{
  "head_dim": 64,
  "qk_norm": true,
  "moe_every": 2,
  "positions": "sincos",
  "pooling": "class_token",
  "residual_init": "zero_last",
  "learning_rate": 0.0017,
  "batch_size": 64
}
Rows from block 6 of a small audio embedding model, named by matrix and row number. Rows with one number belong to one neuron. Each number is 128 + 24 x the weight over its row's rms, rounded and kept within 0 to 255. All counts start at 0. Numbers have three digits each.
After each neuron's rows are labels from the 100 clips, of 14976, where the neuron reaches its highest value: "responds to" is what is common among them. Only what is clearly more common there than usual is listed. The data: read English sentences (LibriTTS-R). In brackets: how many of the 100.
# fc1: MLP up (model.blocks.6.mlp.fc1.weight, 640x160), inputs 80-159
# fc2: MLP down (model.blocks.6.mlp.fc2.weight, 160x640, transposed), outputs 80-159

fc1.15:152126097142168093127138168108134123127127140136106158079116090138157118136104161139153141161123118138109124129110116119166091077132141119109136123096114112132131076142099141119147137073109132102115121114124110073127159145167133120132148119
fc2.15:086121198096123140122150114139132081106111088129147107137142185126105112103163124131102093112152134133134114124128116107091143150108090140136112137152172130114087166107136102143117120170141132140136130153172109133145094137105126141129133107
responds to: voice: female (100)

fc1.625:160167127087132127165088134094145115092125113145106124139161124134137145168117089144151136078133108142106098114160161153108137086097126157127134196123108111158096136122153145127104126134140140130128139135098124164186129122154155131132132105
fc2.625:106136159163105095102130141141120146169112173116144094104124146145082101114166166134105150152129135110102132147117159153172105139134120162142164113148133143139105121143105114133119097093175122147187139163162123123115111103137108133139095142
responds to: voice: male (94)

fc1.88:146120083138106109135081187127089158158155159128149125099103143146125133134105132145078139126095152104114141146107136120169123151150117078098132116174141123137115093136120123117131174152127125100159137156154137197097143124123156145176096130
fc2.88:124115133091164164152133109107141105096118101124121144182128085128198154154108083117162104111121125122149142119147103138083146127116156119117101158118100124121155128113144159125134170138110155091088115106085143121119154139123154118113171113
responds to: voice: male (96)

fc1.115:136166073149145121146119135156146149127162148133143151099093112150144131126098160140118141160128129116086132160097160122165062093117164129114113096112100113147109063120095140065119148058122091137165174151107149100117125125159126123125127099
fc2.115:092113176099126144131135133131123110114120096108139105136141164125123127121150094126129100118145142141150136128135101127082144139111088117131108149144175127112098176099147106152122123206129133126116122137169125162139109153107137143135131114
responds to: voice: female (94)

fc1.515:120135157091140085159108133143101131158110147114119132109121151126147141132146119141162089159122113090125120145142162142169098123139154111145145077142153116119157120102111134088104130163082131146114139140125127133131166155137107122128107123
fc2.515:100133124103113111130144132142119115093148134119111118159135148149173137119137158105124113147168169147123114163126098109078110110186128128121133127130089141130098150104128104130156121093133104153108079111150119109123101174139078130143131121
responds to: voice: female (90)

fc1.428:123133096134163124119101163114123148127150163146124144112102106124130151130114165155139175153112096122108125107116118114118095108132131119118103135107096132127115105155113162059134128107113137097120109107108121094120136141155148101116161135
fc2.428:093128197096127138131163111134136064092103101133142119147141173123108112111161119134089102117151138124134117118130118112086154146106080131129107137139161126119082151099130103154127127181125136123134129150183118133138108147112127140128136116
responds to: voice: female (99)

fc1.5:112113088132119113112120128136109163150093143101147087085133118129143129114155161132147127181110158137075140138133166141138060139092171113130124110167111149135118093161086124076104100087140133131171138126114128105090132135151130115164101149
fc2.5:122093131109154163141105110127123094134128109113119155162137125118160143132109066080149113109143121146155164127131112120095131113125140099141100157152139125109122169096173145129123143135116143111118133099106154154144146144118146126128166104
responds to: voice: female (92)

fc1.160:131089168160100133116052124131114105170115158094171137134114112165152083117129153140150172128102129078112163134128127126172094097149136130109126143130095113154128106164131114119156109104112155081163144131129104141086125125126143127087079123
fc2.160:120119086148167146118136138124118163122149133087098135153144131141226166130119092089156103124131101172146134123132096100092114088134145116103121138136158156127101130126144122105148153158134146115112137123095152129146134101138100103147132142
responds to: voice: female (100)

fc1.182:145157095139134150132128119134073129130106145073161094136109100103159157121107119091124147164102152115103130156125149116177140116102129121125093110142143156116113090106117112097117132092156102139132149120159178111068089115104102143124115148
fc2.182:137137171084105137156140102138109097112132099130118156163133094145179135127106148101117123127145154145159106091126111107102124141146156112105119161117132121129125155088166136104125148140122134099089111115085132093143133152145122128136166116
responds to: voice: male (96)

fc1.451:126121142108075097139100141141140122118134115133099154142127116122112108122114110111072165164135150109061152122126139122152118093144132134094141133111105147122125111109110138137127037134134118140075145105148110150140144125120121111122096125
fc2.451:104106097172139127099104147146110113148150143101125124124133134142082140124125126101128134140149118166136143132123161135148083124143133161142165124143162154134101123143125130122084132091169107142152184167127132180130118074137103102139132140
responds to: voice: male (96)

fc1.78:131146150122131115152098141141085094154144118087099057089100095160152122114157156165156144125100153126091140123112125137165131113131147144131116125161122090101142105144135137115152080095142165116122135133143113157122155124127134152154119112
fc2.78:142118100112163159136122119109128097086134098126102163160137120121200168130092087091139098109148123144166136106130115105095132090136148110132089135136154128124138139115175146148125166150105141119111131091096167121146128138124141099133160126
responds to: voice: female (100)

fc1.297:094102138124111106143143154155115109129075143098145123103156107124125093106132156092110140103110130131090150138126143145153152181130112109155162122108120144119120131122090098123102119122136148103126110112107158189104123124175145167134104134
fc2.297:122109018148147143112081138134107137116147122103121132091126132136190157108123113079136105121143126199122135132109117099096082110144135109142132124142181131131108131129182148109128145098144116129159160109113144159146119127118110101129162131
responds to: voice: male (98)

fc1.566:154140157125097135120142093117163113117150095142134134136127158153158136109128065166102126119133116118105118107117133087124142098103134140126150148116143126149137143127149114133123137103173133139102127098091112112132110124104095143171167122
fc2.566:124108086146130119107119136142096141151126161095143106084121154143085133125157143119125141126125146159106145170114152171161080135141132131148161129149154138128101142118112144091111119058189121138158124145129112152141127116125109107129137129
responds to: voice: male (99)

fc1.114:126132143098112117105105162132179127137130096155100101134141094138118188127136117188138102121115169146090114128076122163107142126154120119101127138090108105146109127091123161133098157171136139101141145111135132087181144151126135135142154093
fc2.114:132116180126155137123098152129106158155116109097137124139115110127121121121126109104114108116098091134135188123149145135128154107088166131145127140137131123129161107135144146212123155122108170102141143134111148130132136122133195123116109126
responds to: voice: male (98)

fc1.632:126130026157120112110104158107077179128123156110100178109120137107170153137135142139081145112110098129119128146135135151122098101097123137123130119059113117159128106189108136072130094096132096109112132099077125118112150139128119116121146153
fc2.632:109134228069113127140140126149135101128109100138161107109132180143116100112192134147105087134140132122128119127113133123098139170128084113152118135143168123123099152106123107142124118174135130142146125136192117104130105151098118154130132116
responds to: voice: female (98)

fc1.378:083106157113113147129092167128087129171113115111103074146123117140161127110150165124159164149123118143160086147120143169134106149101105114151118150123131135122140120189148159149141116116139134099124128120133106153111144155124098143146132166
fc2.378:134135112123149146132141133129141078071137099137122157151127129119199155113116078095110080122135104131165133077128102082096123105137135116125103130126168140134137152113146142136124155154114134115125143084112140081139125146130143114122185123
responds to: voice: female (83)

fc1.612:133108118116124155109126109100094105120161136139089122095078112118133127164157095155141148112106122158145090102134101174132115085154151104123105165140108123110154163105158157098120156090124139100127138108091101138147162134106115146115133130
fc2.612:070130198143106109111144095158151104149097135114152113150142158137115099087160150115098124141155135122118138134118159119121126133130097150160129115149135153134096144125089098129110115120144123144164158164154113119127098118128109128141115125
responds to: voice: female (100)

fc1.32:071136135139155154161169106136127145095115121131166135154177152121129107103141147154142128166125102147147121129156156124152120115140154134154124147074116113118112124111111139130160117108113121159179178123093127147142167123156126110161102093
fc2.32:152149138148149121119153143132142089075153123114112162174124126115087142126093103122160110133128160132142113121113092112116134123149165132130141130111105149135166129082120156126116138129131141098033126103156143081119127121135130115141174128
responds to: voice: male (91)

fc1.396:148173162078096164137164119111154096070125074188136178094102133145139136112133094167124145151131151134119109120137127103141156113134119108142107154113165100126140155118140139169148129176117161123102129141139135105145140134113143138109148130
fc2.396:094099141135101102125101133136099128196112159098141067121133160133121099119166161126110183145136138137108141146133145178144108157150114140148142115156110134136112130132122111112130101100140112160183130147152109190135104109123112144134105136
responds to: voice: female (98)

fc1.319:163146122162159113138115175133078143125126160091143115117169116125146142148127123137127164116169112130121136087123123144137131139136099129138157116113126106149138113106128163121109143115119148139149141117111117174144134155191110090131084153
fc2.319:147137159130170145124180135126172120119113085144137134178129086110131135133101074122129098112111064107142155095144125109103137123058161133113107159126143124122149131134130151171120163156122154068111116120110144074130143128126151127130155130
responds to: voice: male (96)

fc1.630:163155147119088131136108146125148098180140098121126127145124087133141130135081126107092177103154086149093112111107178162104145146116125096130149103136092123135112107137135131177122128150104173099114092152116159136120125122090174122137125127
fc2.630:093123160155096093114142117143100124165121170134143100082123126138071111110156202119093155147140126118109129133129131120159101128144097168127153122145166131135107128124118092117128090088164108157164107163131112135134105117150118132147098136
responds to: voice: male (100)

fc1.249:124149142165104129071129143140098118136117145117115154116093087155183078090127141147097135177102153115108111154102156092140144127154133103163134101137084137155150103131107132133153135112126137101134156102109151118192139147157124123146122174
fc2.249:076133156136135145124106134156128094127131120103148116156141150139149131133175096108147102143145102178150128112122161113083125109110106116100100154173188153122081150117113084145129121130133143114169156134146104152146093123107096117143121132
responds to: voice: female (97)

fc1.36:177139164129127112080121100152118113138134122164115155132115085106134146141104155117126139120140148136136124165106127133105092140147120131108147097122139119122125132117123082114158153080132080131148149100118124080110156101088104104096135139
fc2.36:102098217134141137125128130122127101164133104150147113122128143104130109126150116128116105126143097131146173105152156133139167129089129168135128137145133139121124118120110117213125131165124152127143125155121140160138124125135152134128115113
responds to: voice: male (91)

fc1.626:141139116161174123137130164119098141138136138111116137177102119100134075121116122149123136103077125137148161132121129141135145146114118112148079136149153148121097132133126112102117141107093109110118086166100103233092120115132125146140115131
fc2.626:088122231089113128142112100134159080072095079144150162123142136122103141124162117133094071125126135134133145109121126086112137110114126150114134160128099135131127140100126121192139136102110146140084113121144133160124124155144112128121133131
responds to: voice: male (96)

fc1.1:143123158117132087114122128168096140138107168083145103115096144174123107125131144139137157177116140117113147142133156115176115157108176113132092118118102139159115077152095155100141113090116129115142159114115140147099130113160117126144131131
fc2.1:114106106120159160143098114117117065089130113121110151155139122121176165128117066076169112117140108159165145109128122121080128113132133112116101146117157127122123143117191138123132158126114134116126138102113146170138128136119135118133164127
responds to: voice: female (100)