config.toml
model = "audio embedding model"
dataset = "read English sentences (LibriTTS-R)"
train_examples = 15625
gain_aug_db = 10
noise_aug = 0.002
input = "waveform_16khz"
targets = ["voice"]
num_classes = 2
embedding_dim = 128
arch = "transformer"
norm = "layernorm"
norm_position = "pre"
hidden_act = "gelu"
mlp_ratio = 4
head_dim = 64
fused_qkv = false
bias = "all"
qk_norm = true
parallel_block = false
inner_norm = false
moe = "top_k"
drop_path = 0.05
num_experts = 32
moe_every = 2
expert_mlp_ratio = 1
experts_per_token = 2
shared_expert = false
wave_strides = [5, 2, 2, 2, 2, 2]
subsampling = 4
layers = 10
width = 160
positions = "sincos"
pooling = "class_token"
am_softmax_margin = 0.3
am_softmax_scale = 16
residual_init = "zero_last"
optimizer = "adamw"
learning_rate = 0.0017
beta1 = 0.95
beta2 = 0.999
eps = 1e-08
max_grad_norm = 3.0
max_steps = 7000
batch_size = 64
epochs = 28.7
lr_schedule = "wsd"
decay_fraction = 0.4
final_lr_fraction = 0.05
warmup_steps = 210
weight_decay = 0.2
Rows from block 4 of a small audio embedding model, named by matrix and row number. Rows with one number belong to one neuron. Each number is 128 + 32 x the weight over its row's rms, rounded and kept within 0 to 255. All counts start at 0. Numbers have three digits each.
After each neuron's rows are labels from the 100 clips, of 14976, where the neuron reaches its highest value: "loudest band" is the band of the loudest frequency at the time of the peak; "responds to" is what is common among them. Only what is clearly more common there than usual is listed. The data: read English sentences (LibriTTS-R).
# fc1: MLP up (model.blocks.4.mlp.fc1.weight, 640x160), inputs 0-39
# fc2: MLP down (model.blocks.4.mlp.fc2.weight, 160x640, transposed), outputs 0-39

fc1.222:156162101104070131103109112168159165119129166068116102116086108114169140179136114101140199180110153074136142142125158138
fc2.222:138122074153178102086150108126130150138152133164096086155170106171161152121105126139211079138161137171115121120124120153
loudest band: 2000 to 4000 Hz
responds to: voice: male

fc1.359:108133156105128095150114139089131105156129115176103127150143155156126180116142080183196103164049096155137118091079136118
fc2.359:143095127142130149081052087186139127120115129112168100095120141119152065225074125084072164180164125110128147219171164196
loudest band: 250 to 500 Hz
responds to: voice: male

fc1.512:159173132123113192140155068146161103110130173155216139078130106126114145116146126133143221143095081077148142171145183135
fc2.512:143101073170175094091148110104148152115186122133073107143152107219164137106077114154120099140178144176116104128117105152
loudest band: 2000 to 4000 Hz
responds to: voice: male

fc1.478:160143160149062116108112126091173134097169155080144149172088054109180134155123095081136178137077159112183130156116163130
fc2.478:149101045189173106102152093117155137118194103120100114120148090156170127145060097157112101160162156182105122152120099141
loudest band: 2000 to 4000 Hz
responds to: voice: male

fc1.117:183150058003132143140053144089130199090110145125163094155137098110126092110134109091190189146119123148123131107105160109
fc2.117:115115055195185110133189141142146122172162123166067099155172070111110152100124125104191102125151156152103113074093119113
loudest band: 4000 to 8000 Hz; 2000 to 4000 Hz
responds to: voice: male

fc1.252:155198082084131177129103156139148134118170167130116053132135087092135138138142078164140160130098123136093162146097168127
fc2.252:138172031161136125103135113171144159140142120166126095135142086128173103120102120048182126158128142131119115108160152157
loudest band: 2000 to 4000 Hz
responds to: voice: male

fc1.397:178172112115126120106154134135154189097153174159162123120104047103179170145076131115137179107109160121096143142112175163
fc2.397:142117074148149111093124096117161132115151119119110078124136095192169123156048098146125126153184144150103130162110132144
loudest band: 2000 to 4000 Hz
responds to: voice: male

fc1.280:078166161159168080112156136132094167169136143072171127152134169112157162122077117108137198183125131120129110138194113147
fc2.280:092098122136146138117177139076116030135155120148089184182156102131104187097144125171156104103158123154104144039062094093
loudest band: 4000 to 8000 Hz
responds to: voice: male

fc1.277:154165098125121141152131163154104156094126143152100134150128097122116122172153154079063153129142112103142143106168155103
fc2.277:103114097096128131182184163091118097156111122165106144143136072107095172096171160158156087059111146129114097084096065044
loudest band: 250 to 500 Hz
responds to: voice: male

fc1.343:153116158108057172092072093161097152113129137173120188097104102141177150127160104104128186149087125110125150192129143161
fc2.343:161124079156177084122205149122127137123163130145059123162167078127118152138145141184169113111162157179110080076078090062
loudest band: 2000 to 4000 Hz
responds to: voice: male

fc1.341:092044161158154144063170121152077084120174142137120144124156105137119173087141094154053114108144148135099169088033167110
fc2.341:186159151111082107131133146165124175088101135117160088078110145086131046197137177064101149138089143105131079154204160106
loudest band: 500 to 1000 Hz
responds to: voice: female

fc1.96:073187110111149168115135090191101167149208119149191109140129143042111083076125113161148159152180105119074160084139105182
fc2.96:120138113121120113187180165106124131124108125181097141139138048119098147099164157150166082063139153135118081062123066027
loudest band: 250 to 500 Hz
responds to: voice: male

fc1.537:103140108123134161098127104125084104104118151093096114081017134136166153118132139139034116173023075128099121110083126120
fc2.537:062084124109125116151184149143159137196103119197104134131167103075102136109152167108215135111143162094104102123110131109
loudest band: 500 to 1000 Hz
responds to: voice: female

fc1.87:152175109105126171084177121064101129133135123095160104142128103116161172135104135196180207145081128131125167154168138142
fc2.87:132116043153154113097131102126171157117171121130112102129139072178160123140091103139113102162169153150113124153133127159
loudest band: 4000 to 8000 Hz; 2000 to 4000 Hz
responds to: voice: male

fc1.625:150175123068166162147115139140162131164092113109131127097050147106150106140107117144132155168137174108142137156158134126
fc2.625:115092051210154117148187151143150111151156110169094114157160035116123166102132137136194098102170155159077111084088132107
loudest band: 2000 to 4000 Hz; 4000 to 8000 Hz
responds to: voice: male

fc1.594:146099142156091160134193144035138150170111207121109106165156129095136124154108149144138126061127109076140074168095135131
fc2.594:114132132156118126101126083151124108097155144087145110109051159135166119156050119111075122166143109139146194134157133166
loudest band: 250 to 500 Hz
responds to: voice: male

fc1.526:134152090114114138106109133135132092095132121135144108091111093190133088154102133117136177149115111151137154195146151095
fc2.526:135108072211194088109180111124137137134202119123100091135167095169164139122060125153168098139162136172107110126116090151
loudest band: 4000 to 8000 Hz
responds to: voice: male

fc1.619:076103165069152130150120119155108086088120131117171122138146109115153119156116141130131162106132082124202159081156124116
fc2.619:100165122117100119120173121096132172105108132144104165139088060116084155064151163135041083098121144121150083061104084047
loudest band: 250 to 500 Hz
responds to: voice: male

fc1.7:163124115125093167150140123146145138126107128117195104108202138113162114152157078088152134185134108102094115131166119134
fc2.7:165121048166148084084109105127159148085168104139120068118134118163145125153087120134122126184102159138103136158166128127
loudest band: 4000 to 8000 Hz
responds to: voice: male

fc1.285:168086142090107063137098146141214088115077142115168148174082075121121152106105078090107184120152118080160138104119202148
fc2.285:129158107132136115155235143122115139137138128147088118160157094130109213077135191142163090078107132160119078042110093064
loudest band: 4000 to 8000 Hz
responds to: voice: male

fc1.595:162185119077101175128091141149177155102163147151133092134136106105137123182134092102133146115104138106096140179126182166
fc2.595:136184027152134126128120113186165156139144117154125088134131066122164117131104100053199099161135149146133128109145138152
loudest band: 2000 to 4000 Hz
responds to: voice: male

fc1.423:194150091078149143110161123138171161130110177162131109166154157093122153060110145069145164132135100134174105116152130160
fc2.423:130074092255201095124176120110142139118224110128088122160162144177161163127086114210147126132174139199107103114084085156
loudest band: 250 to 500 Hz
responds to: voice: male

fc1.386:092066130138121161106144139116132143130125102132095082128142096124133147141148104109083127107115082121069168116064094164
fc2.386:184143123110100113161132153131117186106107124168106160109131096103107083164174182113128113117119142105137076130192098068
loudest band: 500 to 1000 Hz
responds to: voice: female

fc1.80:153107142091084132107094078105121147083116086145134114086141106143124135126148104136067115141056113126146118161134155165
fc2.80:119111129116115111153209175098134133121136134132124148125108093086077116192194215115136108102096135120140101108139068053
loudest band: 500 to 1000 Hz
responds to: voice: female

fc1.138:149132086040142183124091118145175166129067167126161089089119125122149129151144088123136175097144076090160141142140158143
fc2.138:131133073173152108136203154141137130173151124171078114178169077120107163103157160129218080107134144158096103073106121098
loudest band: 2000 to 4000 Hz
responds to: voice: male

fc1.637:135076151113153096156125160105138128083098085137129118113115085120127177100132137130126150119105109116124186133127107104
fc2.637:146124127136123135123144165125071164120126139174098162141138117127094102190140168119125115101154128126143081071156056118
loudest band: 4000 to 8000 Hz
responds to: voice: male

fc1.148:108131204087104114116158132125174103163069133106118104145099105128066131136117126107143097161125086156168154137058151139
fc2.148:155179120138098075102180111137119169074144127122119143134042119142200134134144149159130131136124130135161121108125109033
loudest band: 2000 to 4000 Hz
responds to: voice: male

fc1.416:098193164077151139104050135131183165138101086102096143090115102056129143121145120161104103122128094094117174090168135148
fc2.416:112112063143152111176173157120129107162146104180090122152156051119117172111142144145178100078135179131107081070071039074
loudest band: 4000 to 8000 Hz
responds to: voice: male

fc1.447:094121136093201108108156116066107123111173133177119109136164145177160195121135108163169081053062136171071108100076084140
fc2.447:154134132105080144121092146189132134104073131087166101065083167073110072176147186051071134163125133097128108176181167155
loudest band: 500 to 1000 Hz
responds to: voice: female

fc1.357:146166082082201093136094126142181171105086133104162141092094139118130091116098135131174141097119118096162217116148116157
fc2.357:119119084129147117172183157106111098178123116172085134162152065106092155094158161155164088083151163123121084073095055064
loudest band: 2000 to 4000 Hz
responds to: voice: male

fc1.283:139060126127227101108135122146106082100151127149114096102115144156137155144123113135088110106084112113034172126048138168
fc2.283:161147126084084110151130155122128154119100126161117149090126113092083075175170197090118122124118158105153047152177074090
loudest band: 500 to 1000 Hz
responds to: voice: female

fc1.38:147138075133114094098133072148150112135130098144125106122164137125152116125104152119103180132067078119103136149171191121
fc2.38:097089102138153123161197157057126124159138133156070187182172074100098178068196154144136079101158134108142105115116097110
loudest band: 4000 to 8000 Hz
responds to: voice: male

fc1.583:119083161130123132074159106152107086192179106156085072154070087130145159112170116159140128124123110117069133115150028088
fc2.583:134109135141121129069093078142137150113098146074151106085122179159157078161096110069068154160149115119137126188163147205
loudest band: 250 to 500 Hz
responds to: voice: male

fc1.461:192175121107096149064090116099159163069167169127142117088128097128183136137108081115134163124100139129099132209104119109
fc2.461:138132071149162122095125105139163140129157130137136078129168065171162122148076096118181140159206144155093142150113147151
loudest band: 2000 to 4000 Hz
responds to: voice: male

fc1.173:183111135169167176173141146129143118124150189099177118166146162105145101116108112154102210158134115132086103142126108136
fc2.173:139187142116075078149172145118145158123098127150114143113100110069124115112194192132143081119171133101153096090135104067
loudest band: 500 to 1000 Hz
responds to: voice: female

fc1.83:160138156079133086094098061144185179103160153130123175134120148164137158158119079075146138143139117035122097073154110142
fc2.83:167133060175157103096124091124154150103193118136115093124147073163173123171072089150155126167137146166119124145132109124
loudest band: 2000 to 4000 Hz
responds to: voice: male

fc1.213:081177132076103139123121113154126129126070162145093139107050110085071109125149129160110184172149143126185137133188183115
fc2.213:069102124142142129124196148080099070151139129169098149162185067138117166073141141154204117097132129150102116061077080095
loudest band: 250 to 500 Hz
responds to: voice: male

fc1.219:153171102116087124098101134128175144078132107109159122092121152096127093133134077095147190101094119081121116128106199139
fc2.219:154122054185159098099131087120148135100183113117115077125136108165175115139076104157133131166168156166118127143133124140
loudest band: 2000 to 4000 Hz
responds to: voice: male

fc1.399:127154103127113079153110133113144149146137143073109095159155132093153104091141166068160130131169083078050092127074192144
fc2.399:127179167131098128086086061129152112119077135097161170109036120104138065166133141119077134149212113099164143137146102103
loudest band: 4000 to 8000 Hz; 500 to 1000 Hz
responds to: voice: female

fc1.184:130073129180156101096103144169146107103092137142180026144084153086166139133125129089058179141064151079088153183141131164
fc2.184:209115101136125103070094091102126181069149124126089160156110140189104121156110122159016130155123130160149117131140106117
loudest band: 4000 to 8000 Hz
responds to: voice: male

fc1.161:161128095046135086170139148105126156085065093130123135067129079109148175144172159082111147121042165101154114109159143108
fc2.161:087099105140133145127161158103126062155208110158099152208154108121058212089129129170162118116123150177114145087084110095
loudest band: 250 to 500 Hz
responds to: voice: male

fc1.230:143091082096152084161069141151157186125065120132159103166131127118143107090121062112164109160137113094143159120150153121
fc2.230:108139103183161073163194128091150111157137123175065120173153135130123172078134168164183079088149136148133088075076071112
loudest band: 4000 to 8000 Hz
responds to: voice: male

fc1.39:160106176062114124133142093133140118092138117059136136105081147150135131132163094145095103136077168088113134127137159132
fc2.39:105089113114118118165189173084145127132153130121131148130112111092071125196188213112120118095089137111138113122136059076
loudest band: 500 to 1000 Hz
responds to: voice: female

fc1.270:146116168151145100125144185150179120116114159175161069102078164119155142145155075175119200134101106098143093097119146173
fc2.270:117154132162130108123213125116122128129163125157109179177154093125173220089135135162199107108150115133128161070080116069
loudest band: 4000 to 8000 Hz
responds to: voice: male

fc1.430:114190110107181177110121135117119098146102157128153156095122104122120096121140116165151167129118095089090108130130072160
fc2.430:133118064150150109185177169117137130159132104164086131146156076099111149092154162145157089088174170113117077089100077069
loudest band: 4000 to 8000 Hz
responds to: voice: male

fc1.458:121095109138093079187167131170109168159137161155152166125155101176117146074113117149124132147119119129111157091161114134
fc2.458:094126172140128135109162135078111087133161137133103180204200155156144177116156108174177104114206119175102144137060159154
loudest band: 250 to 500 Hz
responds to: voice: male

fc1.514:158178151149141146108083111131126118080173164120175082119063116100113086119130069111109197110108139097156127140134186146
fc2.514:146126081153159106089147121133153152106161119136105094131162067165196133169089100150173113139177153184094114135113094131
loudest band: 2000 to 4000 Hz
responds to: voice: male

fc1.612:130110102071098080083106167133175181070139084066128092094090117118126118159129136166158186119166129103155127098140138176
fc2.612:096077054179158137189179142103124060175137104111098147174142061120102195092139137168131073105133167126134112091074089103
loudest band: 250 to 500 Hz
responds to: voice: male

fc1.276:177181101085083171092094104129162120115113139151170182135075111137145150108129076115115167189120129068135126181136194109
fc2.276:154116052180152106086129084105153139105182112118110112119130089156165124129075091163126125170162164163116118146125103129
loudest band: 2000 to 4000 Hz; 4000 to 8000 Hz
responds to: voice: male

fc1.384:100094145105177137097108106121145152129137117110128059096139152138129117099159098169138140151114131135098164075076106148
fc2.384:138112116112120120190186176097126134128116125158094141122133079075080112153207182119115093094116142094131089111142075047
loudest band: 500 to 1000 Hz
responds to: voice: female

fc1.13:100143196106167170092102144120168165088093146168149142104132125115147185118171057152140160073148126090046150092079101138
fc2.13:149136066165139113161180156153137142148152116188093116149160064103130145111150167116192114123116146128106095093127125077
loudest band: 4000 to 8000 Hz
responds to: voice: male

fc1.54:117195084087094156114089149098173127152154117130171134076122091137134133137170094150130146130106114080161121130183127160
fc2.54:088096091134140120168203148081158088171133122150081134148150052072078150079157157137134087109185152109137115064104070074
loudest band: 2000 to 4000 Hz; 4000 to 8000 Hz
responds to: voice: male

fc1.511:132107109200160120084156138131092110101179116123125078158073125146150144128162117133082094144119156136049085106067126165
fc2.511:178135182102109137142109140177127156119131115118140107090140165121119095169132141078117143144115133093086094166157136137
loudest band: 500 to 1000 Hz
responds to: voice: female

fc1.559:122151092112105132085121118132155104171168121138150082105099181146104107085142084144102148091066175111144112134123091105
fc2.559:130154127173132072148174122128134158117115112191094145133139088087148133102166183139173092093168141128161083098099098088
loudest band: 4000 to 8000 Hz
responds to: voice: male

fc1.331:158169096117082149141169134116167158110138135138170078114131187139085082174107098112126168113094074069150102175129174139
fc2.331:141104063175188087117186137082138154114203119144082100151150110182168153100108125180152057131149141183123098108125103105
loudest band: 2000 to 4000 Hz; 4000 to 8000 Hz
responds to: voice: male

fc1.136:097088167120130106134158132163088144094115089134160116171102117113112190131141095138069142145157086119114192119047168124
fc2.136:150150134114102109148155162118088210110113136170108170123116083110117090140191197120136112115094137084153072113177098057
loudest band: 500 to 1000 Hz; 4000 to 8000 Hz
responds to: voice: female

fc1.425:173147159047090167112081114142143150093115113081189138116110160122151136157113087125090141122067125111153137157149201137
fc2.425:103092085136149094135214150088156119139180127137126123143135079113098130170151198101168106113085152145118115119121077071
loudest band: 500 to 1000 Hz
responds to: voice: female

fc1.211:155156095098141124180098123123166143120156101110129114073099056163131143215085111096150117159147186134120126109157140197
fc2.211:086075078119138117130172149070098090132129128166100140143159103133095196110163157164138098085099139140089098091090087082
loudest band: 250 to 500 Hz
responds to: voice: male

fc1.8:203164127122092133105090109135174154040168155139130099093148099091184143190112109117124219140076146119114148153122150162
fc2.8:155109060167166097099111101125150165112170108144109078137144114176167114158075105159137127178195166144123140131120124145
loudest band: 2000 to 4000 Hz
responds to: voice: male

fc1.335:145146080181198059107170116121145180154111145139180116145144131151153118154133095128195129134144100150166104155165096171
fc2.335:118090122191161171135111107130135093145142137097120092126102168149127106153100076125053117171150115138150175146170136170
loudest band: 250 to 500 Hz
responds to: voice: male

fc1.453:171164147093162118132153097143156155113135127132162099118216126094120128057141123104103104116146146121133187099112107142
fc2.453:114116106158150106164166134136104126192155116128072115130173109166125162110109123113135104116135157070137072087076056155
loudest band: 250 to 500 Hz
responds to: voice: male

fc1.316:130194142094083111151116087075141191160112112149172167107135126153190107171156156130198155114093101085192101153165139112
fc2.316:096029105191193134103150115103119042130194119109105152165154134164122189105101109192119127134186129146063149114089155157
loudest band: 250 to 500 Hz
responds to: voice: male

fc1.601:185135146048127085105150143132100168161120146193083110136155138094106109135097094121203108139104182110143108108182057103
fc2.601:107118115211190120148118147141123121167178098144094073146164146167155172099091077118129099129155165091115128104080086204
loudest band: 250 to 500 Hz
responds to: voice: male

fc1.408:187159137163112087138168092122143127091152146153096160144107093176150168130134155125195112146080125093130080162109112148
fc2.408:106106115114078180132098124132150056128116132082167126126026138111104122165152121103035141158109120126105168173176141158
loudest band: 250 to 500 Hz
responds to: voice: male

fc1.143:079080181128126117092127146140114121170132135220134110142154175148120146138118124130107101138139131131089067158108107087
fc2.143:158156209151148083139096123143132140100161109119125068083141214147159089152104123081093140129128150114136100141131092134
loudest band: 4000 to 8000 Hz
responds to: voice: female

fc1.330:150164072081157164150067111155163119088090142159157106086100151114120080131110123102159143090165140138179170158145143106
fc2.330:115122094146151106139201153076126116156133124160093138173173074112098168063159179164181085101163150135136094092106075072
loudest band: 2000 to 4000 Hz
responds to: voice: male

fc1.254:142147146063151166102123124123141153090119166108158143123149066117139113105093109087180203116151146039127166112135160169
fc2.254:132125034155155093113154116119170142105159120119101089128112104186164146115087101169121120141191139166118121112089110132
loudest band: 4000 to 8000 Hz
responds to: voice: male

fc1.485:180154148128122126159158130102123160150124144130071101112148194141187065172143115107146140093170135127132108163079148150
fc2.485:111051134144157143103141097137108083133161114116140131150136132147144174131093085173083156162137109139091192123116170169
loudest band: 250 to 500 Hz
responds to: voice: female

fc1.527:204135147166082094092179070113104146093178121135114118144158118149181217143080091112141061115043133164104102133078132123
fc2.527:114125118101104150194133169120140092113115126101151140120077115068086091194173167098035124122077138068146129141166105093
loudest band: 4000 to 8000 Hz
responds to: voice: female

fc1.61:163109145109109145121098054157087135149089150105162164139130117150122079115117177186192146106136115072132108141108102072
fc2.61:103137129135133128169219179085162125145130145144067155158149090099099146048165188114074072096130144091133098094140118095
loudest band: 500 to 1000 Hz
responds to: voice: female

fc1.279:140122099129089086138073126142130153108133112105167079177167155093182182110104097135136191174063110119103113152138174139
fc2.279:159150075164171096095118110132157177117162123175107080145161108168165128145083122146184124148181146152124105133151129148
loudest band: 2000 to 4000 Hz
responds to: voice: male